Rows from block 11, named by matrix and row number. Rows with one number belong to one attention dimension. Each number is 128 + 32 x the weight over its row's rms, rounded and kept within 0 to 255. All counts start at 0. Numbers have three digits each. After the name is the row's rms in percent of the matrix's.
# v: attention query, key and value (stacked) (model.blocks.11.attn.qkv.weight, 768x256, the v third), inputs 192-255
# proj: attention output (model.blocks.11.attn.proj.weight, 256x256, transposed), outputs 192-255
v.83 101:105117089199203130081125087115152077097021100128094170130127120124127169088070127143127084110139098149062119124123141087105156115098087114143129129094081119176142141167131150124104166157155188
v.84 098:091118120159069112054165155148128176101110051143143139117123173100165104167158159109100108080137108140137103144138126200079081143148116078151129113198172163111133095122168184137165138105116138
v.85 094:096103158077089150109062135138088108115128093108136118104088130116141158176120073192169051103153144086116129084117134158132108149117155105094089086099124132072139083135144124114147155128047090
v.86 091:135163069116110157137147146104102091150191134113214082133129157140114111194112064126114149162162163118091121120153123170155107097127174148104176109178139125082103110155181123133090122068097091
v.87 101:152124160132099163090128129149125091118142123088138152122119112126144140100186097163145103188115129171104078116080103131096091144088137067119144135123081121111135109152153122066127127120105200
v.88 100:074120122189096114103088113138127113164160133130101221108097172173122100205134064143113079169157102152158121115145138144130179151148101103122115178157089145110108143105086125151153104103146073
v.89 102:154132097126140105175174109160102154104075176157129112133188151140082106134094139151088120128119112035210134080119175051143143139130156144051107162143105145151125143096154121076148153162162125
v.90 102:123081123141096102124074095147133093185083152163176091180138079107113153140135127156206105104165142108178121134079143136117114129111125108099157088160144166148157057162146201204105186099162117
v.91 104:106161175168114077125153082096081185145101069116124168152113137134127116089114115130137123085127118113178111111152075078159176124083104137130177150143127108116140099171060110066095083123205151
v.92 103:088130084175125143137117124148064079147165097115135189146120193142123166161159107105126197137113093136171102114154134110101094109151164140130161123150172129142086156172112173134141120089108093
v.93 104:064128133165065125088136063077078104124127107146166127131136097098091132180094100156166161094111121176090166191128145093114143147107127145081205100119070178169217139158144122107160126081140139
v.94 103:110180136064108148131093124117157133088161092119113092118129082089093167142081141120085097102115104071066099166131126168150178144112177114106140115125142146159149115136102174105159130170170033
v.95 107:184140095182140108101150146100132126138121074166077140093108118189166124143189143133107148140128109133129165161127107129146169159144064142125166129136072110092156168135153121073170051131151134
v.96 102:168093127051175110155121202142121122133191134154166180182115165121132133189101161168111090141122161133148098132144148165099089153162163077143101197130144152125119093131129081165158100168106178
v.97 109:176147127197176104099111102144079105158168138136126113182154137142157185103098081116161073092070110101169093145103162068138156136164108098087119105118129111167117125210090174124189176111114175
v.98 101:093123104146156158093189115128121117179076152132100081155136129151068072081168136133093139170106154104128160092150091077089114124155145159126160127142132186100170104105179121109169095161108073
v.99 106:127184165157145161104180129135159128103101101132098159173110099121153070118110161136150124040092116129158132121045077143118079131124151139116169089094160148147141082151180181101076077142132087
v.100 105:123174188062148075191183144141091211097146177127140173101165200104171134192096058110078111098112148146125122118148154104087131128119130150092167132185103140159132081098125167158140105140126160
v.101 106:072187120134144121158120124148165166089129208153094129122115139153105140122126165193119158123098121149093060093119104120075153140135155069069127127071173152166125115135150080185152163149174164
v.102 104:086130112159117103099104162118120092121101145074089139155144170097114092191137178138127084139102112119137061137164106133157151153115115147143104129124120092206076161186136140188128148078142054
v.103 098:081050166122121096168115102172149095127183133166118112097113120104132110129128174185157137089055073167124151115153173161136134107173103107146207099066157070098191079150155110150119116147160102
v.104 101:106134114176105140121153143151083095125098163178096162179162117128163149115146129130103112129118098094116165089125081098090150161150148131146099069124100104136107120118044125107100156139133129
v.105 100:139083101150127156150127144190189074156139147098112085073171141157168155161135122130117092103149189169143144087070089119135128157119082107150142110093146159168089103111050113124170134127098195
v.106 097:154067135099153161117135074119110111177135139142164093124141098122180086149119134120166071133090126100123180110154190133160192087096146146132156107150133173087139170122110094102080172148124133
v.107 100:074138108116135177148161108109152102099130125154116082101131136185103098225110090093055131113143116124163113133143105076115173086090103149106156148100080158116113115148121100108114135086054099
v.108 110:111147108090104138142143114168114075108090117120141159121088173127159084082129115096109109158131145195098129171106114161141150182150109114039118111168107190166180107097111168120093139108142142
v.109 099:172140077146167090120132105157129104124147142143147159082109190082111120160127167165129095119131230099097150180146122145126137155129111094137090144091105123085129140155152181138091182099107116
v.110 099:082144109106140149079069074161105149111146077100131082126129127115143172084123126078155125094158100115124045163108142106038183104105173133115098106133109090119149110139151143113150159132137153
v.111 101:184169113082071172103145111109102142158133141097153107164079181129151161061160135143153133067130117185139155138111129132123167096163115154078137128126110150089138100141100092170154129119127187
v.112 099:104170171090146158098097141135087148104139100116099086180171104142175110139103156121193182078104123177146113052148124112050122118137098134140123154074070151105106111131085124155143161122062171
v.113 091:128063128164132111157158201121154119115166111155141140149110110158186137118108137228165153121191074095107118130104159109093149102131053152127122149116151149129128104083124136098101160151113140
v.114 101:108199111147145134137121091109142108081138112084116153171108137165174115117166148120132146161155127112143096123121160091078157089174160105135183118123066142150138143152130097122113113149152158
v.115 104:155109167164086132099084080089104142135191175130161140108088121142118106110128146103122139108115100123151111120094201175193112157132095093109102117142177130120163122093138194105138119124155125
v.116 095:179104134140116106128175159051170193177110144167150139161105063119189098106165159137151113111110124187123122146129178123120124155065132136078102085188124134097127070113129142155086118085107144
v.117 098:127148138118097109114099078121163106125100133178134099180128119127110141202108151126089145093187163123087101157115139144093171160162140160144121100127197109097111144179130137187188179157136033
v.118 100:126131095173118186124114138087128109124181114093077165133095086112125107087077154158111144145127144145145113150138032179127085158181134125117133106112100124120107086161129131194139145178130192
v.119 103:177090101129121164135098148081121134216112163111198119134131120096149126148067112089125100124119141146082138163116131079165151136137108165111139090126108101122151076083195187176169112160160152
v.120 102:132097148179125187128095157103110116155073196110207086122126133109075106228147097170139089176099149144108137091080109159143095171110125141121163136085155176084143112185143111137128157161163174
v.121 103:098158132099088121133135062138139080085122114159117137130137170115140125160136107075127169107110142145208084172087123132090156154143175109094138113086145156142124178117148123173088147107133101
v.122 107:119104101133071143168123124134121119173084106149189140158112107096154083123162154161083144108125157106129111102146184150103094114190086160131134099151096078140117115147152128179113103106146157
v.123 109:127142126121131053180087111146115178134130145148200105129127121157195155129099146170158054173200143103136110174173126084157110124132167135088134159185126146097134083134136106101111103167160106
v.124 096:170140110163114105165132062200151180098103153076152134156114152150145144115198113175188130084081091167130105122110122060102180159129124179169115131128097076165122169108071145103128144123162169
v.125 095:117151135137151149173160110065172181142156120153115125134120156231137129114150134116106122135098119175111172157158133175072162168140161101125138069186104148123114150145050116121148117093151118
v.126 095:145104089175083100102101102148118152155137116121065130149124095099169136073137118118150182145143115117144136124096109077161141076132084090124130128172152109115119086171129151046113116207123147
v.127 100:170042167138128156125084152142105110165124160143095081090140067129087147165128218081092134157102089196152142161127156086134104095133091112152164170113083057112091101111161141147151163112170108
v.128 098:144171106105141107152089160115140155114123095139156146108129109115091129074100142122151105140110121149126207185180157104128151132109065114148082099093085111069126137100145109082189093140146117
v.129 095:136170106105127059178115162118116137138084060090057094128156109089087108154108154131139177092152171099138074130160088143110105129135079106135126114239121064153150165100144070075181102142113101
v.130 095:181131146127090067184115137122144123115164195168122121108113131161122117160147066156141086117108183145128140143108170228063142179084149162115151129098076136154164119139159129115101115160093121
v.131 090:050102131115081123103138125153096123094098119146197107131153137097191105157140118079125123167124167118169142185104124115155124143162129129134093107195075149115103082096140134075104192094168153
v.132 102:152139129082144082127099110110172116140096138139171141152087133060066137163035149158180170099122120135150131147155129122175103136136123164152150148107143090231116152164043122120091153136125172
v.133 100:114122137132125085107155089088114182178137079102133107079160134136134089137135063148170131109164078136142118111141138159081135086161142165161118156119137134146085124113160098115086155152056132
v.134 098:136115125064149135085150093124136142122103158091100096169181101096135101080165148147190126127113134166123101104127124133126129151218137114126142142136090093110116121117138080170124139142151150
v.135 103:085134104107099116107094233156088078154093122176107186066107095085128108143113118144148163155102115143186133190100142134113108176161184168161119171141116130086120123110160134097156100129078101
v.136 103:130123159109119134093095158130100086187132121146162136110119132116200167160138176029104080133153147167126172129169139124099118111062127112107113122150101118156153146151160101152172113100105149
v.137 099:144150127163113096070149101127114140126130050137132134150098097174112123160080137143101084075152151171085111153061158133159171126143113118153149112096109162097148184137179122137167192165104149
v.138 102:155111102076052093135128108127164111172079139144150085143184125129131131136096133128128094129093147126131152159124161128114207111057149118155124153185137053068143124123114201124105134110132119
v.139 096:157124103139126117158152139090073083095107108050107089127141128155123199173130166095156145101137120076169152055103188154153182208141094130087175142108167071136094120169111160133118044095101108
v.140 096:174119104153148125128102146158105134174145104126052182116061137146145172147162118098134137147127044187130084124078149055099151139125083087097119105106112105124134099116110092126183133150121168
v.141 105:120087113182112096131127133104110172109136091080082166200169099110058166121155109120121120119129080141154182083154102098071080112140124115120094130090150117126185124108186182099173167124077102
v.142 103:181158086145179115091147127146112133137144117134156149183130141150122114095099123081133147108134198142114147059109167131165132145126101103160146098121154069184103147129111161195165149135167114
v.143 096:108133159151190164132141117142101155064149130103163116080090111134128148130105106169101145137118119132100129150122104151186121122103087135113112129147108115084087045084131127090091111145107109
v.144 104:163083155126140154129164107127083191145130103110128137153109120148134152128146102135097076166137085148102174102153108142109056119103107150143042112146156121176120124112122098108167055171136071
v.145 096:123139156129086172169152148145135144157139139045139163123081109076149103123096142114184084152158132166119111150065086165135036082167138088144086113114074067152106166086128118195157081076136129
v.146 101:127158137150099115088085131155150134140144123147144153097088134088157139192148118085143161062159176119083130089137182141131157132127122153108090113116135122122130112064153139094174111133088068
v.147 103:199104081099091123171121118105136094103135087137120170181086138061114134130087194168133108154153165161150113148099113146139116136161156103071081133135139092142113095157116201151091121066118127
v.148 101:128161074058185136131135098153126131194107146063124224136123121110139125160132160092130115105161135146098149156110117126108126108171148103172126120111080119124091143147150124156095178103162066
v.149 104:178098180109122121118132119081124112110101138166148149136172182115121158129075183166143126107131092119188171156139163120136177113157087115119163083085135091099116131111152106129161123126104078
v.150 096:164092135097124085102149094181159163116109077115077100127160183198149090134083152104108120140093092105105087154115154123085122092184089122088086094061064136164103159153108149180134148152119094
v.151 104:110144108141110106081126121164126105091219095144138142118131104157167098086118173090140087114071084139164137085120128143113115134117155124107134128112177155122112113170209128155178125122142116
v.152 110:157084145094161126075178103118124141145124137125172118132156132122127099179139113138102095141117109060165115089158127138115068149121133152112107086106179098169098154134077128141112082083068160
v.153 105:173077123121204211067133164192103172124082089059126086146087180145146185110082089105154081141118187106117145132137205158117072132132110145122119085095139160118140121122103116158113107145153099
v.154 105:136174137096128137165088119166102153096121137189165126112096144147119148134111077150105132112125139190123134086094094163126141095155140084179125169155064110072154196134156076112131141135141195
v.155 102:120112176106114143143126108089143131108101089178186150108089116168086086177083141192113115180184128121081120136209130117156175125114141135073112145128148076128149139072097116086128129147146136
v.156 092:169138189103143131124081072167139129180108171063144104052100147165136192091162108130076079089111124049100141143142171130130095126101112163133177087152127121105113099134127092128138120134143152
v.157 101:137132168129125126087119117114129164139137065112112113128115142098123089133171206098114157048092140107220146143143140152159094143073154107172150121177154095080127135085090089127095137135163153
v.158 096:157136079130110076142126161078113084230102113133122092102159094137166123146126131124139124082114085139185110134180165153097076142135160046072139114136101141148088076117116126081121070169136120
v.159 103:125146094137135146048093121115139147098168139165069088121170149057160115062126106116127167125134075172064085125093147132137118100136075079081144142122090132118072148159148111167101101136171100
v.160 096:165106123132153183081153139112089096069116103157114115108098164118107164108082069054137106125184133103130191145082178103123168088132164140140125150125145178137118100080186152137110097156094121
v.161 108:183154112149123145191141084123082152145196142121153056081158098178118105155112103116161199082128087102089192159117185127090127147090150112094108070160203160143164113124157162099105081180135082
v.162 094:175178193142141168182128140162162172106098119091092194124116198122145103034176126103131089139109135085083104078124090121094105122097170132088156123127070092073166135146179115201130064146162111
v.163 102:107138149141114085157142131081199195119134102182144131144082170164090126129107143163121143107092112132148151174113094057148088168123126147156148069125142107130124096155142106143117151112063137
v.164 108:128140119121094125097159103161088116150138129160142189131127151185109125184110086107116106129170082126122113190109165158112129108153159146106158112181160120161169058113094145110074121124156139
v.165 107:190080151114112139197121139153144142147158172061155117050143145100150159124186184118103116135122087142137112129146107079160112185133132112104142166139169097173134082134165064158111148101096152
v.166 108:136122157147166160115131084138121068103126074084162086160149176086178177132135116171153131095124048132137135122071117106164134109132166131148173205110156174115133043128014116132160144122129145
v.167 098:111096168090148098090146106090112106089119134096127160129109125066164116139118098168150134139137139131160130204219131100200100122096132145094114112089165048149095069131140143135055110121043108
v.168 094:098141117151093139180140129128128113057149101075177101133148118063148117160150159117159071188128118114138122079067067167066157156127134108104138115117104136163115210143146119128139071174127136
v.169 100:120097106135150154112088100105157149166130092119158110128167131141176139092139087163144131119126144127154093078120149087081120160112128075133175137123053115144127101117120159102145212078124109
v.170 103:150150111178175132141133149117178111093111116092083187060107117157103090124090113120148148184133170186142091161119153068077120084140133210146112121121131100142111143165128131116121136146128162
v.171 103:140088114171094139058127167175106137114058134135167111124158102197151107111134117098125107117068090062127142119172104084149125130157101158052170170137176114114101146143056149068135100095120143
v.172 100:160134138126148129134156120099144123139124156099108101139144151117125126078158114139109035102147076151132106096158158115113195147109082189162120096080056099139132096168102158118133148143192145
v.173 095:093118073138150104179119147130073116160139207127142143105105072065135129139130159165110147125093137165089105108112072112119165193161130108101078125078140129153113153130144134135131049181131140
v.174 107:146143115132084190145121086136081170131133124130146080140109168149102148185078131091112138113174125082170110144165102102125106148192091156093112162064129157156149146185113073147176104116065160
v.175 101:138131106155094096146133121092119143118117186152134140125115103165123101141109098126172116127136152150144052168086161107157122148163156148014105178146103157104128149138156126135119213136156190
v.176 103:150150152132152190125123134093135171176079109090138097166194100138114081164092182060133098148129094122137137094089125127122113125155126054093080141107147143123117133078166077111178175116148131
v.177 100:109107121119076166165143113101130053113124148091113171137133085155146157136094137145095180123140088097065081114089108217110177091094146172194147119089111149118175124111109145078141108119169149
v.178 090:119185142173135080104190134099141157119151182113159182068122131140143119199138090118115107080087124094184128152091148145095085176123167116101119138070159116173146102180114114123115093099094098
v.179 099:115142124114186098111187105116076170172097152116104133142147090097088145102161073181100095130099115091147166068120131100104137191148123128110151090179121089184094103089081174123118116117082201
v.180 103:158090138135168157050055173131081155126184124134128149163111182156176132103103125115164148138189163163152132118142082171126078173105090130145161121121094118129101119124085147093049162113123155
proj.83 099:122090121135121143130095102146110153166212093154044125145075159151107090153141123152089198136111123116128100149135083137124117156171143133088184203139075116139095141110134089189165141077099066
proj.84 095:142117139154184169121130146086107108146132173087153033126115115072137083117117110084136114117133151092171177172038114108147133161147127191176182159083068052100143132117162092102097135143149162
proj.85 098:146144114150086131184167165229062100134147185101179115155153056070113183112169133124129158119134136165140113136156125139097074100159148067140142169139147113189117148110112129121130099111132211
proj.86 095:106143142144115149157157171121099126094091138136087117119162152166183165094149114056156103114099165123111111159129200143103134113139102146160098133111155138111097155158129142098149155114151101
proj.87 099:117163061125127087124120149088075171103185118134156054174164143152077104108141167162077180089113165129122164163162081127127151073156099162116143122147194109150186077134114094148113099182165161
proj.88 094:139161113164170167122165149086170112149088138143139118101104117141132137110146182099085167123090104056086166107143152120134095141112137123098184203141139148108074156114185136147179161161167126
proj.89 096:116089121078132140139111191065141082114129106087174163087095102123132155111139097104203157156061153187073139139125120113166099174131140129138125131080132124150100115158159159095108182084095172
proj.90 099:127155143133156139084180094104138101118175102111132150134112124128125056092083139160067134094150159122144130198054120125137156104182121170175090171105146189113137124126083174062178114120090097
proj.91 094:160088133077139157141152140125150143088108154115157153103099154156122098091156195161104127144160143143073146133158128156104157092124115110179102084098138107109093113103185069142084129128087144
proj.92 102:076114170097058125138128091157134169113109156131125108099114084130144104172134153148114051141183107146136161137095136142070121139154162139107155176092153119114128098123083053108135190200054127
proj.93 108:174098148113182136164117096149129120169182120081113100083100190162170128132130139115072174102129107107107105162139089146107171143138095067147068108106212102143118124131098111115118119167115126
proj.94 099:134197172138111071185097099130064100106161092156137069115185124128196061095132060124126120120109190179128154128165140116107156160138145148104102096133088128132141144150152124112113119111153135
proj.95 106:105156078084097124077136107119121110059137192081151106127145161121128128134075071191068137149086137148118128106157080161098157160128131174224097161143144163077133155133198126163083150118112144
proj.96 102:129118224186148153152128091183118107154138121133113102127111084131166145093173086122173143112098147122144174184158102109139093127194082138113187045131086145102133126070145096095150152108157066
proj.97 104:154074158112136136181133144141140149131102157182154126127148171119127123136154146103171158156213167091122145135129083141156145044158142136123125180104181117115141090124182144139128059100101103
proj.98 095:137133152187107106113119124134134140125169094126131115128083159143107122094108093103188119119095129129114165111090102123123101163103085136084090098048127117147137131145196150146076105132134124
proj.99 103:103143091167101099199172098081121128147172166187146125122137092144134156113158105110101122104172109159095107173161127170216156140105148174082118119137096087097164065154115104153170182163156155
proj.100 109:135131125152154163127161094130143092121145135120158063121119081119105125066121151072139109131089174052185113114111097119136175114102078151115154169136133101132103149114176096141126112131150153
proj.101 104:098170141131132125148162164127128095144137104119062088133172121154169113129097140089072103134161072126166138171102124113108100120089109178091153129137124070130095139114095134111131095155161109
proj.102 101:177158153113128098149126137118145097126147123174106112146066095135097180084119138116139117101108141154138084155166198144085110154096144129154124106114173136142147172156119131097146098127146064
proj.103 101:074116079104126109108102089126135145062100149157124171134091127120112037073145055138202065127132150131111087110072166148147125146137116181104042159124131150164072128113092134104114081101119031
proj.104 103:137174130134150139109139143164152147185163185147144142114124145126155120093076111104117209102107104094138085129152170160122137112137156097105163157095198089204121142117175064107143075124149147
proj.105 098:169131114148136153138243190058119107166161155136116168131089150138164117067086177098100118153137113120114077176125192150111096112119120156107062129137072115147210150124133137169076077130121170
proj.106 101:093108102085130126090080170076128162145126114104104148105077119162107141161132178087091088135106168126120110102109122095142156130118146180104125114183071101208138116160176075132103138163115125
proj.107 099:154144149167135071111101138155150167121092116153098121171079138083131156174106166140190168155176128146121139142113113091102083144085112126078077150162157149126187084106172176192129142168134191
proj.108 113:089124109144142082142146169111178232188117114075142071136098104105142124172124122171155210164144104157143130146191116130158117069106152113162107147116152114115105117135120086116216146132161137
proj.109 104:114132106080127098115128098154162141142112131065120161147140137088194124126117093084132084140186068107106123125118138120131108114144201199151176062151140128113181120107039068132169107132152094
proj.110 103:145164161106123081118182145115125109145052142147129146150134119129151163125146172161160117177134177131123190109115150133137067134123165128080115092102144121092129097101073208154150101179126127
proj.111 103:137121065146167096119143120129126138101163139064096117069118144195084110123097135125123145114111196162125149081145139185143140167157175112166146142104112139178170135111120118123097186072157159
proj.112 097:091188118156160133113124129140098163128131131154139121165053123113141170144125131118139083105181115094065158188100121110117141168148080086126165112152134135148114103099185182108109131183130139
proj.113 090:107125131066098121138138165121114080126127106055125024159170176142094110085150151104150120111108123125102154105108066092158094180181126104119091103119161092097067156131140141065154140156094157
proj.114 098:181062096118147107087110184103079129121088148219132144142137139112129151124128121160189070135142168085144117122141089175126088160095134126186099100123144122119208133093161148145156155132129092
proj.115 105:117143200130076133089140137105136178130075094094117097128121164142152090106120094123138130172114106102085143116158119109096095180131169097128128139097137106131124131132097124149146145127134164
proj.116 099:080091136091104102074077107249110098096100117138135079164136167075118139093131148111120174116130122163087093094134089175150127133122082125107159146144170056159108143120157131142144142141132173
proj.117 095:101101117131087089119175063109101130114153145139170165120103144085199113099139092148181153133051154142106137112173085152139067119067129166124146142098121128166173134184086196095152106140091101
proj.118 106:182112161126126141175135142138196150129080158126164082081121155137161138142088122088187135169071060107130145089155132108117057147131102124111123125175091097106149135158185156129117128125087104
proj.119 102:085148161112077136121106133121131114127092145135156180138124145101129128093148168164111155106131133188118148130092137129159114126119147126036132151137111171106118136149147123138100115081144144
proj.120 098:144130154160142116150112181152120157108132111157151184164141111066114053112107171112142118099113126126134125111067111099178105124107098134091104137096177083119104135149151153138229122068143103
proj.121 103:124134160164144161078116154115166154137167125162131108124104095127128177097113171109144074141199105080103130105132158115186181167088095146161135145142149195087152199136123144122156138173139105
proj.122 107:103156108083140181085091084152113153136136134090170127133141124133102150123053195147113124104126047147139109136131123111140121150107140149108122159124156166191190170078139068084153129188097151
proj.123 103:135116149153136086124172208147105131139144094150165157121094137044148181127148154101142117058115140160105079103099121073110101171111087144116116149130068185135105113066146100129131149191169213
proj.124 097:156095057087137197177095128106112134125146134143084131110142119116128144158158143117137061097143154131118092131171135168109097161143148097099130063162201157087092133106138111135110118159141135
proj.125 091:137134144115127150104201149179146091081117147131131084146176104063142163108117103117152081156137080091186095118138086144188104096096135191159132181129096108110130144152128114116082166100110082
proj.126 098:121114121112141095095105095114152119095098105183167108147133102072155135088203153111096143106152161153068088116126121158059170161171070091133133151144169129146121133134081152132143162111088124
proj.127 093:088120112121129116134133178105191130056108111114107166177123126131149164093094070096112117141090208144123106071139120125127229117116135127086131039120122129140107055153130131121147080065096130
proj.128 103:074117122102096168070145083087112162105127100130096173118069118127159100140110185140156152098110133099113120091162114168227124117123150139098174169141090154119113101138106102139131102131101120
proj.129 103:121125111085173193123111138162186088127167114124219128135099153126154097152150124113173139145171042123133127118158142128131097157179145104138213144083138177146110119181110176161088113150147122
proj.130 099:101142079108179085149083065133173081117096077182191139135109140079084143110167129137103178128104144167090075039108086112155117117116128097103156126171102155109142057129111073186131157117159111
proj.131 095:169131117117172135126154139147097126052134154090131148124111140112051157097049150148102185116112143129104161078086133135116155136116197149118126086166181123086119181103069103153142122216112141
proj.132 105:039094165153042142084134138089139133090125209144092120113167139115190107086056160128118140167070097125140109107146122142132082138083157208117090148151109107045150171152138084137101164186106124
proj.133 102:145155145106128195128092088101155136079070103083194145146080114101135146160140157187135168152150143120131209102128102089117142131096083083125123098104155138137101146146106118107165122084150093
proj.134 100:100131123167128123096122155132175175144118146168094086093130173060107113158141119169134158147107094155111131157090097173145077138072165105156186146113146134175088129122144115104115114100209128
proj.135 108:123139153131133123148141084062136178127152116125169054137120086150190146099142110054117124159116120093079101132124103127123146147142126079071138125163122136125176134099143141160209060065117171
proj.136 098:079155164135112172130148092147151107064122136168117121127108091166095164149131113140155136112124050129145098097093121102101146082124054148150162137136131154063145126159164110132097171141156160
proj.137 104:099161115105145134167126142128181061148144155115112196117125152093137122079092120127092164106119137154124113133075108173097124130087119112096176165112169117148090133159180107078114146118126091
proj.138 102:115134168042176130166184115190063134130102134105104106168123166138167140145141101126168150082135126130139142155125117128211114104193196150076057111071150135102095125105122167133116114191109198
proj.139 089:130171155123117157163131168140179125119136136124163118093156146192099176066087075092094183109086142171098110116140065132088098104124200154166075127082077159098106115142113078078125108112149128
proj.140 095:126088131153112142118074128110145126103098130164139187153177104178113130176143140187157123159078171091095132081179164116117157094147220112154170105176142136114162116100208109118113116166130116
proj.141 102:110148107140120122099113073137112112139118140147125129085102076106112106204166104133165180131100113088141162094115129117116127089079096195119119056145096116134139090126119103170074159156147115
proj.142 103:194149165165142165144124093107130016143141120163094174121116126154155183130148100151173121115073069053144064147150106113106113192133141157098092096123156167124113142132120151118091186102115132
proj.143 094:156119147093082133095113171110130107132173140138120092146106131171125123122144154102106090068088165108114121105184171136073118133101142087129103160116170109203136132175105143131110101104117081
proj.144 105:159146217156129100109125107106130124065165121142100198128121121123126172192109101075091139088156140087156102136140138032088144146084144106142154156093123105122164101162182163132139152102143089
proj.145 093:143142101148131121135160144083119167162147120134105161113103147075114113155132139102125108123161122067126158124151150119091159170113102097117167094086144096132161083125147149096049157139130137
proj.146 096:132118127165115108089183131071182125097138086141136083125123140163100098105097095202151149118129168112117147172127142116136137137095085153117112107181112127175080156137117116212120118106191154
proj.147 103:125196119101174103111182100144132127129057148137087112081117142168156088122075088076114100076149119143141113105122124100107145148138101162159211074066134119110140093195123131103132131198190113
proj.148 103:112171139132114153095086161105134110124110073127167095138160122142111075048151106204142100116153092095185132134166137182182159174112106164121118121094150154171141147115167021088082158086119151
proj.149 110:128113126126069137125139082075078139116191127131169121058106138069140085152127123132118127112120116176127152153174105066101122138125140147142153173141159113171134112099152157112131163087160208
proj.150 103:150098123057138095125164065152122098148131138091202164184091098106122147100081152182176112115195116202167143115132108132105146131109145144128132147183135143115092115129150136137114189134151094
proj.151 108:183149132116129140180174155111101159122055127156061096158095124157102128172099110169033127144124144119081131132128147142149147138135176114188125120104088068093151176193121128099140092141149152
proj.152 102:128145165173117147196073128126089116167068090101146148144148183152165129089074131144137150135137165073076114103159139112139137111110074084126097101130102083123166122083176168147089155121124149
proj.153 109:062158146164058056134123100125164138128135138128113172152137100134141078129207124136136087110136096133112117100107076089152178125157210078097115125135111088110127120161155124159105105088129106
proj.154 104:122133122175148148088170161089101097124156151154098156116170104117103126086132120077113143086155124056072145183083067159136118124106165143112121057085073118199108134141162132171127114137123101
proj.155 101:122100132111059079085176164124087089119114177103178094151129118162139122076103124131138115090104150107167103116197016150131104107126123147192102141134086202161081156162194120163126166120101147
proj.156 098:121161145109165098144191177065105150120103139137103144095142159092140108105133093141154135143120124189246082146119181166163099181175098088143113097191112111174097133146082150080099105074159127
proj.157 108:116167134086129111116144126151107165116123139138129125115145095105117135125121095133143130142128153154115130175072086164147116093147137145168144090151156133150124104162113149144083155110103105
proj.158 097:086132165196117178104126128134192105108130102131120114129121103157085119209097160089134125167050113099121117106103110133160157092131175169102169097131217198119131134149110142119162071127125178
proj.159 098:113130121080151102137127119142103101208154144213111208099086067132113101166122161122147113122100128125157110108125090157146121153092150143210126137111165100177116109083108152116087177123142150
proj.160 093:113129098159141136159151075069148109121079116161146204156123154134151125159163138178096095168141113081120147078167135160130158162145052164179187116101105088100172089146117166157091146106217090
proj.161 104:076086114171098130128086108173177131064093078135136189125154142125128216057112160098139105196106093145102048113167125141111131114159123143145167104159102125126172172176162124144132120115119075
proj.162 098:171110159072132096095174142183162121115123107142208125133178097096127127116087071148099101131136073121162140143177153128111186125150121149079082117122141204088084183189144149071074138112104162
proj.163 101:143128163119179163118162098144131169130149098117148180081148128108151183120087121130105172137125099130130134086162142165143156108094074123099151116144104161176151180168148165123138118130146103
proj.164 099:138096129091107157147142138131103212083154134116111140126118143077149135163126149127113162183110127155127150127135110064142135109114113111172127059057142187102099126136135102123125159161088085
proj.165 104:115136139149120141143080112136084079093082114135095104138116104124140128087131118077182145153151200081146167160127137167165120125058127155120105157110109173126093086076159118085061153153115155
proj.166 101:116101113127128123151140137113122090195126120154141196153090091141127098102091082100109110178140207122095143116184105113158167154125043115137026089133158136143138108146121123245083102117189089
proj.167 104:171120119136122113155122181089113137134089083120072170167145158156139163101143143124180154109136148134136190150121140103150110135087130127055199096080118165078129134125134107071138124110136147
proj.168 098:146125105148024098121156155069097111207169120112142138166141094099158154094117142091092115140101142139077066129118168115155190168178075105156118163117166079143139139097149159113082208113192132
proj.169 097:047141146152087124109141158160077145110155174111085157135094146077118120182088123137119181043116195105112145157125096153164138137099131162115111177105119171145128155113113128143134100181106138
proj.170 099:171164171140108086121136128096087181130136159090065099189097142128133134104130119157139140104091088162108135109061113100177128070177190105077152154096157132159152140133107150135086114083135110
proj.171 103:078145140138137134154115110072153142177169129156072155128114150088081067117142083134133179133141099112145113173067081103162118110107081063136120096133121181157135122122141162137151163115139127
proj.172 097:144137095125159121131157156141181132090144146053153146090127130165212110157136107132129171149073110065097133095141154133086147101161171094113137096119129093130157097139106168057124100154125118
proj.173 098:115155150177093092119161116174105083178088088121096139166148156158099208162118076069108130127160161159144138156113140117129135114140169151104177182171108082150148144068128114070125160067138194
proj.174 110:108090133120089139142146154110106096141138081144093158131141107130172135076101108203126069106102131149092151162149198193207131104121111078152150072102117114097140149188096086104114162138124182
proj.175 107:094067135072086146147138129168120161132205099165106098096152128197147157125178168111071078137098133111068127140169144127133166159104149081095115131095117119114142174127083107095072070110146092
proj.176 106:114119156158125120098176164137111087122159142134152132073090073197093180062142074129156091102152148151123107142110198121168202090140056094153186102126189124117122113156141159090082082186150100
proj.177 098:166110146075131100159099145148074188095055155210150129140109153123098130103126169139202140091169124125153170119158180122141089080158089141062145152133066162124074121191171148111123130153122100
proj.178 083:133073116160110158110203159187137096151106065113128107174117118201150082121094066139114225136166143159097069148090114180131128146098178126092150065130076147111142112100096098077119130139105152
proj.179 099:152109158129105154094131100119129134059112121136129099123107168125167142108118105106146164096126093168140135164194105141128139131154170141138075166119104088048124132110149137158131093033121085
proj.180 102:105140103137125135123134122153135170138138112165154119135131129100079172166146101102137107181114135101218187081103127150159150159147147116129079158101141175114175125085142142170155050136098127